Weights of a small class-conditioned image flow-matching model.
Training: adamw at rate 0.00083, 24700 steps.
Rows from block 3, named by matrix and row number. Rows with one number belong to one attention dimension. Each number is 128 + 24 x the weight over its row's rms, rounded and kept within 0 to 255. All counts start at 0. Numbers have three digits each. After the name is the row's rms in percent of the matrix's.
# v: attention query, key and value (stacked) (model.blocks.3.attn.qkv.weight, 1152x384, the v third), inputs 192-383
# proj: attention output (model.blocks.3.attn.proj.weight, 384x384, transposed), outputs 192-383
v.285 093:105131148128142138103130133090145092150138175147154114117115161140128103121149122112134111098129180100172099108118138147091111126138114184141162123165143185089137159172144070111129175132125127156115116108122141189175107141163142134164111116120116166098141087131164109156165140138144148142130147115119128107120105107134181089152144096125073136086112113085129137137104175132127152124128072117161144138055140148119109129101113106106117152129089141128113132164123167095139148105124187146094105138088148116127125114158124149170151130098116157135104089127090085128132137133150124123
v.286 093:094143099106142090144129079166103166123132115173043127138129098117106138150129141136145177155119130102118110128100140116171146154142133136122112127085121128124164098183134192122132166094124121080106182111160135111079124135130144116140104105123181112099114161111136122123108149166122118136140101139128126115153105137077165152122146146144135112135137150119110111154145107083143126143115174122087152117061142107133090130149117118131134118122107100098128115141159137151094113104116111083116142149112131130138148128104128087126117141107116094108115155137141149138093124108158154148
v.287 099:112122135088120101145138077150138164145142090121074153127113175105130139139123134113138133177144102106142119137107118114115140138129113131123131181130105136157098139099139195137117097110103138105123098127135135095155146145139103144184126121134210121171114135105108125135094129155132100119124105125122115145108127147150141101136153165106116110114128140099129119155131076084116111157113148141047207129091125134132136142146105135119146169113140110123120106115150145125099102131141094113106128168130113116134131139150112153144126126109141096108119124129151150143106156105132144104
v.288 103:151134098129136097118104126135065123153107047112089113110110135107105128149120110139152183097099087148095135130118122083118129184127108138115150130126139143156137096102139114115106115158104096062120100148121156127107120143114117139125116128174112154148113065130165117123115130113142147119122125119134141159180125106140101171147102173134141150101117137124141121140148145110096133104163140122120136116133120123097122118116145119123124106129154148120125136169195107146145140122131117130129159099111137116152116095130148166106119126103166126160136106130123138131110115124153120106
v.289 096:116106162142165130130112145168159163118147143159000135123144148107143159123112137128128148146108139119116100139128104136155141120148118150153092102145120122102083135131138060115115153121098144163132115119113113203100114142129118142196132141089093115137101132139116111137136159146128088124137097130132123129139156145120123136125160128136074118153137120108125126139162093105128111166090118132126201133127128143145080124169113112132130141105095121156163123114110153141114111105145138124152109135150137125121136151138149157108131110170129108183177122140050126119131144151148134134
v.290 108:138132153167143154081126146139104155152147121096131138128117138123135124135148134102136123110083123119148079129134128136141141102118138111150121140163112124126116129115117081085141084134125134111122112097158136101133159156118133112112146136127094108144150120145151094105157141123137127134143138107115105142163145104121112166132133139111198124139185140124119127118163141170124131125105137129195069096170101147120136122160120121162088151131192115113151123123106104142136119102152134137108127117115131127115135113118166114083140126170146134162146092151108061106121124164136097176
v.291 119:108166110130105116143125159116121130121109207116108168098122141074124116150107114139135111156135151192181122117118099146116198147147135142138114167108143102138148117105100082121121131100119093171139140117115147096113130145121089130157109153176163098146089134114117148078114135125112139145134149143137151099088131101104180098114143137144093139100116127115140123138131112134078098117135101163104155137140141132129098129134102137110113139099079163125096157144169119139129151117117113147116143121048143137165094104110111138120116116112126138113151137127130094131126158102144133156
v.292 100:133114114109119111140122118129052154131138066105217117141150139115102126159133109123141159126123099149068135146124142075121088107117130088131176144152143167155126111175161168109104095120123140085130090121140158158141100127165128129090132097151116159109107127162124128132126146132135129108120128125120164178139111115125113117131142130129165139116154142119156143135132174088110160151125166141158059086109109127145147122110130127152094102155176125113132116112104102148135140114143150138135120144133127138114141132152147116103101138092165136152108094141190152120128105104173142096
v.293 117:124141107118134097116140080071132124145090072095181122130149125147141119116108127128143123124122062174067134133114123103169115173107130130110115124102152164127137081152118111129143119133147140068142126071140158184128128129112118140040131131092104134139107159129113126146124144116131113173106145160136127187156112111141093116147138127128133124112138143124129132126097111060133157128138126117125192096144153124134097126083128128127131157160129154121119108127148067136123130114119165100115125111140126129125154093133151132130123138149163130232119115156107175115109133100210132074
v.294 102:145143140142152125147136132140078117100121090141169157131119151148095135177118119144148121140114117113176126125129102133125129131152104174098149151082156122165126129123110147141125074125135138151141115178092128110113122103094125099177114154194178164119111133162117135115115130140146109120196122132142135118078137147121161156104153178175161159129108105177149125140131164140116134108122157108069154139175132131130103149128123099117129069103098136124118130126089149134122152112125117119163179138101122103150108112134169130152102138081144130080145129130255072104139120145103136150
v.295 113:122095141150102148124120134143130143102111154170042114125129147114121152127130156131092099155162093053127109134127161122110127144119165145127124115145114133095083151134133093124111195129095145150132100155173100150158143120155126126215143115136094126128226152149106091151136148109130091120151088139124108125142154135124118103085151130113148125131131117156137119160151094111118124141111150133098117162160107128137137147157113127124144105081144148145145125109101147112128114117150147136122109147105108097123134137169134132092137144106103096176145110120109180137121137129127143145
v.296 101:125162122098131115155134088097141110150097064123163120110138113109112123134127116121157131110143180148080165132112102088113100127139124134116139115124120113149160098156165054129133106139133113100119124123127167201154103116094171173079110143111132151157089179132108114140078136148123115134149118127151120156154130120153125165153093164142108121157138145082137126111135122132131158115148129117120152138139152131123062141055151161132109179133138113113115093126154114162126143101106103133122115133124138153118116108136157144128126130088149116149147103126128129139115134118197139097
v.297 100:142167139115105118141119115121063125142131130110221105120140135160089106136143112132098143099158114141128134128129148104125056144139163109102146111096136141135131130106110189111119043141160147134132117155147116151137143156114125120164108102140163154116122124129115143124120120110166125075120146141125147119127118125130140165111157140128104175113109123147125127138102148143101127126128096125106150122103146123095245102096138108116108080125184118142103127141100148142128144133120141137123091145154105091136149094126138141096127135102138156113125136161224167122132126106126141120
v.298 103:128119113114126131144120106121158166159143084124148132130145127136130136098102131137140149135121147176123142135119117139133122113109149110104141157126143093133112114097122051145145093136113169072122112123094162222081120103135130137073119138095171124111081112137108108106107165148131123158143145150123117167109132146130144130135110176111150127128126148089148133089135122083128124169118089107121164108161131137134156145113122125144107155142130160098142145131125119120127146109121105129111109143120147157121126124117129107113133121173160128164132079120093097133155096141202119119
v.299 100:113123115112114133135115138154118156124129191123186114149136166122105127146147136141106143117171187160127148147125142125138120114133072152139134120136080145103117140127131139122123059139155166160151153134122135240183126123115145087163134128100136154147121123090159154146101121105141123136090130126135132094101095118104183094145147107120116149130114164194131142113107124120135103123148113115154108165167113151139212133108132118131145141114175109165108114134083157118138112143122109123127097117174103114159137159097134096158146148151130143098104131098146142122142110110095140165
v.300 113:127137140152137124112116135095198151163128141091099145133101135122123138106158131137129139141083146162149105132130135125140124131141087145147109128152160096103108117057140107103148102098152097104140087147120126166154124164123121117118130144087131084156110115144148078135147141145145159163121133119090106103136115093154111115142125099123165099158156122107124123109145127144099136133109125119141139133091127143128116106169113142150117172108081123135129141152170048133123120084120153120092110147119124168108140123129141134119154116144126136201152083134078046114130159159128105161
v.301 111:106104113120161139123084096123143077084100063157103103141167126146128146123101094129144158131115146104096128119137110146126101124098123160116111119085113125087139133133135208158123154124135164138148152112134139134082124126138165133173120121080090142091104141128142136142131127157128124138140127103122139160117135164120119140173126096073147127145108095071135136114124145108148119094108091120138206111118163131130142093178120113132146149121169138133125174121064113129109098157119161104146125157198132104119134149123149128091122144115104133094118134112091148145105119082113111130
v.302 099:096148125073176120117151137111105095090090095129126145110159112089101132177117112158190090115136158141114152131115110141116182107159129125137141119139087119127126122140088124149129092132124130128145158101099125123111101133118129132124105153133134125131127132123165137151122144134110159134135144100117139104106132166125120158119107175171133158155116126172114140148133149106122122116108145179121148149145147172157023138164134142145149153120045099130116162136136119130115132124126126150155128128161141133158129115146132194065163131089156080113132155123090134128136164111162137124
v.303 100:122134126160161141108118147148131154131122114150000129130116133119185132186133145113136145160124133107108125137117097125117132106127104123140108123132089113134092140104123088148118059149127121141108144150114141149169159175110119176126130133059110120130091080155111127118135140133116112113127094119140129129120169139148126083134138136094118154148168113126109137123168107115140113116113098111125134118116101136127049119195118142155106131125095044158137128103126120113107111130151127142169134146186122126128138133120130116149152091157155125123158117099067107124107144127139135115
v.304 112:130101136105171105111131111111085084138134016111188137110100144109109111161119102112158143123116098142093163129130108090126120128116177171115163115129129170154119113182115120155134125144117103068135109115132130098121115121121129128100122100128076170172095138121166128151121123142147154129128117133126149146160159128128085175099090180154145133125121141134134124142123142131116147097139139146120101106170160108112073129093131105094112152138184077116112197168121127154134155114133117139128125091121149136145113097153169152125141140106147126119129131106187122116136139117161117073
v.305 104:128128113136161135130139100118121087128124058088227126140107152119111145135116145088155156116111149139076126116125118102149134115117111136155093140093140136135136116173108143150140146150121125089111117074104153031122119119119137112043106124107089163138103158121155143121132130134112137110137121105121122128134130092126093172088105138137206113142138145139127126128124157160162140127123145155161065113146141120130088134128125132129118195159137088106118120139132103162133144116131128146157111140119149144148102090137162160089131145128147117113120103130128154148127122147169117108
v.306 114:132120142165137142119115189123132147140129187142131145139150112110128141154138125113129151161139108157215146111127150132127122119112124119143114109139161116158137156128140173099142132109121137176142135128145144085119146147147120110170131143212116120117054140159126102126148137162120111085134122133134115119126115123134135094128145107112132112105153109102120141162160150192149102108093139102134120121151097147142101101131124155152108092105101154156116105122162152117104115116119169159123121145112123113124112116113140086147080101077146127087140122125160100118099154078123139148
v.307 125:164076125134126150121123166125096104108145065134092091132148135130125115121135161109161142123108092081114144116129114112129069129096124141132142109134147178134146111177174102094122141108122121074144116134146150147139142136154157133160161138165130157123148103167113116163152136133125108114147124126132110177164133140148096128103075166107156136157129114109157122119137160120142146148120118142172122128129118128118100127093129116136140138129249176132160103152100163127135121122146130114094100143073131109077149137168168136094143113090125126131127122110216152131147078110160107119
v.308 109:146091129121110142132120143132171128101106120136163129155160090120120151153137141125106140145118165097130130125133144140128121102144115137139149133144121134132171143181127213118144205116146129143137096140140117091132133146141140113183169111171143121142148092145133135147131104125129137141113114140161146124108150124149129121112123088129149154126101116161132118171106176151132153123124144099133131146156126159131106116142127140139142117128193185125128056145111155114119123130142190133137123133051112101131121150152119143126136122104116113073102159131218134115141102125096131135
v.309 107:143121108140143120130142137103138142126115088092000123132111102099170127135126115128158141128119147169082151130116133134136078124120141091135160096114100125133137075109118102102121129123142125088134111126115137188112129136121120132079122136095155124150103110132114130142119122142159136118102124158168146125135131128151107135140178154119132122134125114130126123123172138133115127103105134163138225097150120195112080111094132139151125111162092114121136169142215071149111119104129125132146107121133153163128119125106141123127138093120165145143129129122149097126101141128146121098
v.310 099:108100117153087142153130124154096114108109108156028150123147130115134106127131123147118096138144133156080126103113130162137114108154108132115110106177142083154103135148121097147132097140128138105121117136098127093143127152124134132036102153085137123121136114134097133126126163142124132091133129142163108126120142103090126148120151163138128106126149120122141143121136133118152124122129143097188035129084112130119079131174134144167105166121181077098165100128093138135127144110129140131125121150122122165107123126140127094129162133155111107150156116097115136141134110099193135120
v.311 100:122165124102121154112138127120154120124181098107121137139187130137106128134146122123152116126117118107117124134128152097126122127133154181139160083136140149156133146161127127121131155124132135112120145165142110165118107115140123123184141133151112118134092110119127094132141123155140129117159122119130120119145147139145099139105088120109137125147106118115114122130135173104150148178096132148128150122156121136129091136147139141138147100127097181144138148119099148120121124116134161115146157151078098134076144135113119136051140132095118080123144125122208138139132113099064133096
v.312 108:096131142104151117139122127103136122121122082136255161139102151135109148112141153102136133105123104108089120123141168137136126172132128204112116115156124113132106135145129154151125211103132110103136162087165107146146115137108124132104125115093137119125179124116162112158144133111140123117146109123125091130132139139123109145116115119144206121127129127148126132148100117122141096142114151092123119122134113146137183143131134111117142145112012111121116111107109125126132122114124167136147126098161096111159139129153143149084140139122144108101098140112056137117149159086149125118
v.313 111:137147135098115105085123103112198090144113177140082130127108116120123127097113125140130102127128191103123114124122134154113179129112129128117129132073138103083147110090133107143151156151121136148106111105111122059082109128134114131074121119080117095123167128114127134119087105138129155173098133138132130133085087129134131091168142114129069144120117144129105131108115072159169137073136087120126144149143189137134099104151144182104128158122067159119130092162171114107138140190132078120123136097164152117139116144114048131153128147169128111151115123136094123138136116138122136159
v.314 114:143113150121082122141117107166100145104109056149095096107104125101109121112129107152113158146125103120077129132128062142137154133118148175119146131115117128144137132164137090114118142133112149135123131147123138093160087143141141098177123093127104154091207142176106142135117158133133128098132133137127140192124109138131135159150119147131149128095150130083162130134140096103150132159155098117092072108089088094133078116144110142110117153112171119123162134122094165139156161134135093138129148132134115101105123134160122157157125133143128113142142112112090140131158098116190122099
v.315 109:133181152127111124122117173152146110091123111162016142115143126064130137158142124148119135137120135104113152109136104119111103130137096125134158128123103114135141137138108122131104242130103120154116131147116129063165118132134110128207166140183113141108118128152104134139090125155127122121096146129149132142118127147104127154144122123126096142134130108155130132162142121135135125131108106118118148127144065130099103132157133142150154131132197171144151145139140124136138151140144148144133137158119131128101133115141106144143129115091128133090126203140110144142144112117162122130
v.316 103:136118131148115131083113176123100150104103120143002117126124130103145137141143148151131144149149071141116140127121152141121090130132197104149090090144094103119142136111129081110107151119104161120113141123095128201159099097126153079138156146160127134175082113161106147139100133121140121117084132150128140145166099130127116155151134113127104129139143136180123139148143122136109138085121111142148152120116052143132096139149144126156136125108170133165155149113115134130146125099133151137079136089150127126107123106106152145126126115148126127167138128114080111117140152132141145134
v.317 106:130110139122143107142094133154113133125176143116151142107112112117109127150118152125106139135146176114129128125137112149134108122158086138136160144151142138164124144127161119094119109119135121152141145161104129145165095128136106123225128113189078162130101105151128132131120114130143129119099117151142138108105139125097160103117158135161076131104103138137129114133120148117074167163126136089102172147119116133121181119089143130113116082133160185140108149136128155141140163137138114137140117105048110131126139142094127131119095127101106150095121176119234139127152137106113117172
v.318 106:160093106124127132110137152124128125131143135101011116124121115119140128117129134136172124142124085143117135141129107099126150134115139105127113115109216203139126099140131097128117093134144146116110131102116129054092134112134102151084123100133139110141087076141099138133160123110117114132138133162138160142162122126141108119104111125162109117122135120102134116131153106095136135119121088153142156111116128132118097123158112123140109098139191147117163117121170115116104127110136131100130122077110168146066143096157111142111127123134132102220161093133109157101106114176137140087
v.319 100:146120144149110140140112101181181150127148167150000105139107112131138130121122133166110143147140146108140134128130101148134152123121184101149136125125121112093165115070123154111116084123158192167116114156125099115101157158148127108187143091079138126101185116168127123119158115138129118121106131141107138107100085142136137064099155100105101125114130119098123132137150108148167121131135122102113143151088149147128119107158125105155132142137205120118153120129156112124110116145160126119126140086162138124092136152117116106137160122168123149175140126136119119135149106132107120146
v.320 118:143107114124114143151164106092115109122108029100123156121151112117108117132115132127160137108111110170069129119124101093126054131135118134139121128122139161152148114165142068137132183123125132078146113149114142169151107102129145137085126147128105153138087148142101110143152135145129142114137143151148134149163058102143131132075094175155109121125139148085138115104145141056130168128126125094141087123115141124116060134087110110142121139145191116126137137116110081141144164096113102097143111158110136163128149097156179117095144130105141137169144117148158145117150103150180114044
proj.285 089:114118122108136125126127145122096118123150130157117147123115180106141122104122130136161116092115109114084153155201158106128137120116149084136157109159116170118127123136122087128157113132100133113110110165124128232175160151139121126170140131096179122141077152116138145122129107109136137125128142118096110131112151107144144064112133083094172143136117119087131134136112136096125134104122176137148126122190117115114104119148095134132110113135202117128140112168113170130121116086101088130103112112143137180120150120119122160087120116132148126132114130122112149129146144124165127110
proj.286 089:119124133159151086140115072137176137116120104122087135143110088127079142116120112136145154127119104117134165132017150117117132133104113136148120127083149043149094170173131181128191105140088147118124160123123143165103111133132128126129138115143043116115129113125161110132135136100112120123131148118120129131185149108173141153111087131125132120124126135090124148140132101135135142105129078106102101153166111103111134115152107132128136127134169170090103129149118101145108104097101117130141136126150117093129096134119109100145131152147157124084139116112139157132136105106141132121
proj.287 093:138170123148140101144135114139108159117121104105099132117134151122087109120139143143147094145130125138134157133039078093138138131118145130144116134134141010136134142134119210096135166142147105125111095089134130178095105121121145145136125124156048134127113157117112125129122140129121122112133136132133120125143122146116133117136095135126154125146156120078153193118169108174127154164170119098084161136137131130119112107156098114129123151107136157102118143115092111109136106138113140101161133086152127084147083117135142147104132146151123118106165147113142146129125128096115085190
proj.288 098:116133154135117133097125166132064100143152069137088149117132126143144133115120112126120158131143186142094131137123123155139130114123176119121131137130098086099168113145107093140083145131096106148142113139105123129097109128110095130107118107214142126165141177116140143113125118134136115129151121135153138124139113128098106126110153088106113142141109106140104083148103133132134138124139128143142101138135168117139083128101156138145140065114139167163114124119073112127127144138122102128142145151196126116165135111109156126145126133133099175211087136126122121107127120117147141155
proj.289 110:154155109105123155125121112142080114105105160151118141122118157129138125124126135129144174149123147107057153129137099141120126127138148117149138144141127078160102149132114118135110116122124150126136089166138110088094115147138116124185119139131141072125140126134147150147125133127134156133105126123125108107127097126142121157131111165127238130106087135134096136132112182142132141158119140105217175095110105115118147139085131161147110166144155083116117152120135144143117121098129089148121108155138110115109116143149126143156132132154141139133111126132163093127135133152168188130
proj.290 102:128116121106155138102123183148132100155113176101166122124144127098132114117133135122139122085135088097152144116186109164125166128129123140155149119147128097119102109134107141147112137131175129018142123182129126125109094147145088134055120134146137123135067122139164114147121129140110124109081106104096125127133113146102109154115115120121118121130144157177086149130134139180081136105102119142141112138093126126154143123111156156132127144142083107147133125154125134121122127139117141140131105146153146116115138139146122140160108156136146135078149130116110153125139112126150129131
proj.291 115:127126114115083152153149169113159136124122135110108145130147152190142154133128122119112120129135126126128137126102039147134118132124108115135169090127115146143135150125114099130095139124114132153132141106144138160131096133125133118106133143111095100145129140109140125137145131137150118171109133108097136105120131137162156094138127131109250133144091129124099093114117143122100132131153148107153137131127149144123159130150121154140142211129096088131138112140108109133141153132068136126116130111068111137142150133125102142148110109130139104127119162135068109137144130108155142145
proj.292 104:119099103137171138108119150133149068135155060096138131120133137149116125142121172145108129161133080131167140107134161138137097150137111121127123058148113149123146116183125179134103138118137156109150092149117120074113121130110116157126174125109159151133082107135104109123122128127140129129166117147132125146128147108144125094115100105131045112131156146150164159130162114099099126125154082093094112140132092141107088135135127114114106113117146178126122131134107118127128109135129137138135125146167115176116136108095132132133102116104183157132155123132098153135146140088103114094
proj.293 115:122109115138147118140116131143104052119101075082109120135149147100113133123133118142128120134120139139125163117127119111122117115110125118124140102109132114132165124142147053141125106139094113157128138157140140130094111136135124138149110102182194103108137112141142124120129121123144115118175128125130137128149119092147135111110127084119115134131096122165090122125142134065124119140133113136083201140095105118136104126094148121118155107125172197126131136144104094134147116133142106134121138126241126108116132123114131127112123173139113138164133133131179123148135130093139112113
proj.294 096:137116125113129130133154111106107160121094076183096126140133123150161117098145108101128098160164175105122105123085088117107100129130159107148114183088106149110138146141133183112133194117109102198121113026106121146110144123113131099156122120117061110077150111141130131149121118126098132143138138119125125139104142132145141141135102113129102133124128097176178064119130077140148120121123118146122119114098152110093136122123112077119123094123128159131123150098118119163168105125144150096125168150038140091090102117137119139101121136139112124159121123122070147123107154163110137114
proj.295 110:134125128109125152120129087149132104138120117147118113142108132079135118106117114168145130108131141134118130114130152144136204127120122136121127113125101114111102135126101162129152061157169114110110085151151145109097106113121107141126131121189121114152123124150152184127142139114132140146131106131151116145129109146096101108147132107117083123120133120145116152122121179220104140124132118131186096124095101119170140152129164185136140119111101072141125126141120117114117142124147095132153107117162145068140151148107138119154109169129132140171130157112106100124131113131176154170
proj.296 102:152104112116118125138104100100048078129121127152101128126114157158137129123148096110134147130110189112056117113117129141128077159132128124145132122146102106134129176110103097141131156139088159114108117134128104093126117122157108128108121141082145097120135111131122119143152140094127135131161143118114114114154124114140140110122135134118197117112083127092123112105105133169151124126133114140101160100135121122098169117135127156150116173142158218127103169126111137128117118090103160116119130169172149148137125115151113123114128111139161140104120135111166124148124159119167137102
proj.297 100:117093118154129113142124092133111137098115103121144127112106120141145122141137154104124116148140053121151110127102154127130084150137099132147088147105140166081068145130154168169149180132170111158127117117127162091093124171095166127149136135143118141136129125119132123127130144135102134105137156131135129116120127140156125154139086112124057144142192148132175101131135090146118159133151164148066123146148121123114040141109128050147116125107153148107140140138129129121159112142122127111138105095086126075142131134127145134139130119153112123180126117147092098121115139130117085094
proj.298 106:132145116147151113132115148114157073112118188116088142133143157120157113130166120100153144130119176111056114104148125140118105150134128140134145103130095126128147138129127089129096125147083106085142115145124130109060130125139111117172139122128117107143130139133141104138126125108132111132146138111123117069103108068148149126112127086113165113127106142124144129088118145145140171135117139149093181126104137113137110106101119107135109176156146207139108110146107140143132128116091122136098120140207117155124104121112124132146152142152144191073146164101201127134116135109163124134
proj.299 108:135148124131114115085129073116105110142133181120130159136109175110124117129119127089142120134131078108145134122207195132131137106149162083133132128141172152155112140109116199122089134134138124108138141164123132070183131118146113128218123130091164085141122144116136155156137152133156128128122128150116121122100159158199156104154142107140135127127144134150157104130147142145137113136141143126108165125088145139124094130126140094119123183113145119130135132123130146105099115137124134175109105153076149102127157135127141109099119124095128096114173132107146119125129153159132123098
proj.300 105:122109139115131155112131135124168138132133203122163123121144146136120129157134126148117153086145108123120123112137069161136132124099151118134153112166073102156162113113099089128151147132156135072140103132127129121118080122135094141107144130115120112128047134142138128161148120127102094150083117118099113145143131135112114126108150137108151134123134152169118109102143144122093111137130120152169135124163131142138165146058166178133124167106115167153136125125094091117112127133120107119143098114152132193134119144134141140136098145129176137141134159117137146139134135154149114144
proj.301 110:124144127139142125117153094108132099129052052126104123144114115171152142142094137110111150172134127163098111132139180092111117141131131105134113135104109142097125141125119193127108105116118123161128146120135076092122118135144130124154140091113128122102133113137118126153116112109111110137149122160113150160103127124170152167096119168124104105128139125091123098143139144092135115092118156118139183136116117117112102148126098086120112080130128157132133117103127116132114098100141101151118138121095106119132146160123126108168123090128151100156131135125132132117139137096108117075
proj.302 096:129142151153142121097116117094101132125102105165150132157108126194128127120109132113145128117126177129068103132095141104105083128161152168132121142159155102131123159107135140131118187126129112144131132092123102084117116140129117119052148107146117132130167140119083134129138120114134138167131135134142137156120173104129119131149116133128152130144098110162099142156135104107153124146121110091120159114125098134086195124147134132146132142129149143143114112122125132125129126144138134130101107160089105152131114137149134147184125117117133143123095090147133119124131110140132134097
proj.303 116:124114141087143149125111118121126146124121190152135121109117140124138118061133127152167145149127144109094104117089094150129117119132158138136146186108188069127124129086133105144113198102133136084133136110130119085160103159143156162147124113144126106085103164139113101138130121116131131099092122102114123120111094129061123093122129135093130161106107128127111194146106141137134126118097156129185135093133122094095200114095124102163115165134138127125119130102151141146155114119116070126118118117150143096086117119137093116105138106141118125086105126122173119125117138107135174116
proj.304 103:121134133121153115091110158156055092120141024136139119130113144140162101122124144149133105144126175120114091123128114128117100123128085095133132140141129081114192113122117157114085123125132130111147115157139122139075145120140135110046115150151186126141093126113124141122122115153116143137137137138131140177154102104124107136157150170169101136132124136147088105170126127126133097122125123112101144145111109119110142144099144118139135075095129223152130079127128151122106144125162139120128112176156126130133145123138120108104167111139122141131119099139135143143124147117123123095
proj.305 096:113141131114166124096125195127096074125090056134180122142125136119120113132147106145109116111137100136159133135108119165096108107133149138134155118091105083123124131132153143129119122128133140077130130130125119159140140113140134109000145133097153150114117117139125101130129120131122139119115116129127160156130137141100114130156111136136110095150150138152087163140138104165136139123102116101071128151100124125123141113146127131127119112142122180147111142137123139133100143133139154146099114118158138093120165107145126147152150129131134111046142127154170123145131128160112107077
proj.306 107:138143136112135137139130161117163143113101129122168103127140081146128132127108145171113137157117099080148119152110104112138127117109119112152142116126114185110097129158146152132155149128172123156126131101121108142144113132118116139104134156128097154087071114139118162105130132118130135094098134109113124136124127153123120105127144143111110099128143137098145151173130132109127103107153131129135093121099111104091169138134145153116141114102104064119138138119089111117122128140112105122139118152017126130100142151110149116101106126124133116160150136123033127106133100073149118161
proj.307 122:132167128143136145113134202157085073134154008140093096121106145129149102100122119151129114132131179143133127115173183107132130124134140095132119084114085172109099126128107158131116111146124151113123131126117123116086099141142116145149138131085130120103121139125156151136128132131127135129157151116134124169138103133143143125150157115119041137116128125106151110141122155169118136124118135121153095123139097099132138133149122153118131102137128145118123147147091141115142124086141146107133110127173118102134151128122126144135122128144137153162138156121041138129128135088166149127
proj.308 109:114124114134139126127116108127236165121071064129138120130108101165100135124111112130088136147135118133191122113114208123111125132113122110128145131143111200081131144153164164114178086119135126175112104092140112126143138132142177121151152140106140141109135146126119144148146107129139107130134118148109118153114113114158140134146106148153079105143127134140105085130137099094143115117140130162144112132101105142111165147187092170114125072135088096123121168128175152138154133145140141133143131145075123082124155128119128172134116134132147127179113108140046137127120147144132128119
proj.309 112:147138127128123127128131169099067130137131147161109145149128125193126150120139112125120126168113173172067138126110107139121012146121119163119113143120140094146139146141133016118133157123069106153145122126129138095095100137126162130174164145082131079130122119112131125112124128121115148124107135123133122138124117100131145133124080142108141136109100109140147115132110119077150116127122132086175163159119114122073164123105099128156130155150145175131112118091122119150131117120095099108128114130176100209124085107129128127129170124108154190158112121109136147117121131093137166116
proj.310 100:125128113133115140109122166112155120139131147134123128134125133135117107125131152112129097175125116143134135152124144150126140122144150128145161138161084115163129114121127121141099141099120137059148115148128128133113124142138154118080145114097114118155119139100104116129128118120117147109091100137092117117125133073134139141096083097117116121142137137090150191141121131162143139104121119153141089160152107132131137126122104124127136182126111123128107153111141147152134128150125096140106126115205150132108105132119119113122129132136159146033128164115189143145135123119147155121
proj.311 096:122074111151138147135108129152177162136160083158110131159151136120118139104128138150154138091127177132138138131109168144154095120113098081131060148122109155132113122150174130131164142152112110143107134135152132125141149101119120124122129162055171145102115135128134116087127114127135120126168131117142108179168135125173116157143172161114125135105165130080082134139125136124138115178131147104131112142115132120103173115123128162154104105126148149128127102125198125127150144117113176102145151125113136137134136127115142122182122128136124125172137148120059120108080137095077127146
proj.312 113:088121112127152137120114120114127092130133143144213154145121132105115117134142141159114154045131134121128133117107107095126117102137117094135122098150109106121109120121120146125157064158190124111118149144127133079140133117119108135028133134149117173141148142140132148137146114134120118109111124117142138125121116152117100122137148124140047126149188131172123139129144117149127100130151113142069148154128120124142075128138143138125117137125111147151153132141157142096079127138164125127131108178121160121142157111109138133148121121116152124093174083114110127115136131112124081119
proj.313 095:129121134139109093151141104136150181132107164122100131137132122134136160133107118126134150125137145149145124123147148131134134127130127127145125151093126139123140112071137066122099112103083130174114128122147118175141130126120155123132146107132130143137136125130114116120129134152140105130146128143133124125107160117086122105110105104104224143125065135146081115133112134096144120107084157151145148142109102130111146119154120164116124132135139138147139153145156120136154125149120135119128124130068079090141125095108134116161128157134123135147087126118186122142106143143130164131
proj.314 113:114127125139136145140120087130167060148131073131060119112103121132153119166107151133116128125136151118122119126141126105116192154119114079129155145117114121089141146165135182124077165106150109108120143116136108109102153142128114145129148119189125142169139112135134102125116127114129127114140134129128137119111139109122111148097100124125104108121105122148133081099122156198117150155132151129122106146154166112145139158168113150122139088132107104136113132132123149123089118157147114139143136143167147086150165114134149154105109127111167180131116128141150138115142157107139166159
proj.315 113:128065131146135124105150161117178145114116052135071129118082135192148135130096125155121138169131154147128121154122162146140114131130145106126126108109142181130131139160133137104160065123122136169132136093133125123117130128110175119141124110113112156156144114120084110130121147120151140149104144121124129115110110126132138147109116149140106136128094132135150133131128146147134135117140148128169109115115162133111130118183118174119136079115114072101120108132097114145134128116175096126126110120130129169174144134140136150121104117124143165183091070154085131118145119133145149142
proj.316 113:134132128114125132068124133144130079122135126092120135144106153123114109129096128170122148189126140078096145120197137141157169104124077120108171156130177132138121097109092103127125084140124082109146148179120150087113106097108067094185114102199113109143079131148077137128126155137163141113084118133127128087130156111107107124112122122122125126125088130168138140136119138127139121104150133123182136115135157135135134137078206161152131138132140114116119117147085134125109130120150059132108113170160132119129140129110137138135110138116110153161129108136136135132128139151151151122
proj.317 098:167157119148113109108141142123108168145166106102112157121108115128101139131114100106141124164117116129175109151161139106137073136139143104124121122150120167133126133137090173135129117121120123135124137114120137144117129118123133132222098144055174069161113133141102114106118135161132129137127124144124123140156111160171141098143148111142170136099130135100124061121130147110096123134121142148147188090138120123126094145176143166105135085117133139112115142122089135119149144129131194144159119132110129168153133113098131151156114146111122136169139107120070129147120126104117123111
proj.318 109:131157132153133159160137195165160123129123052132092101110115128158116153111122135157109148155106099146143120120058101134119165140119124150134138103117090101147149111150122048138145164103097100172146145117144141187124141129146145115112119113152086111074126147119139135130139124116112136156164145132138120172131130095118144133159128111158125106134098128134123170147120141093128139128148142115163118124132109129117137121097129097134131083100137128125130130106116128147151104117112126107142144159195111124144118137117112142133125141176130125157089164129134117122148112147098139119
proj.319 095:131128116134115108141129070150159177133119168139079150125120133122127123113105121101154124162137105170137117123116155138137199149115089140119131166125106134169076128133111112130096153131108088149140129103109132150084112151127133124198093142131126076110164127135152131109113138129119115124073149132135122123101155117149164109146107129134138146123095105110155114128114149128140155125122113151192066130146115111140177120112132083134140117119090079116126129093119112135148140124120073128160137156182124127134096160132129118137137131144116119161112147122170120124122086124142148154
proj.320 113:134150137121141128127114159130092071106124075136120113118137142143135132133140130120163113162137143106094140145111119132125082136115154118098127085111161106147138137134107089129171063146089125102136106166113130125095130125156109135119147156088178125150102119110145105125156153114115127131169154117131131140133200090135140106186141145145134144108102124107121099121122134143145132107120129173110094120137114111131124136103126141140120130144173213107119130122139099129154134110136158127126109115240118147118076139149118119147147142137164145095122118150173141141143141130128134117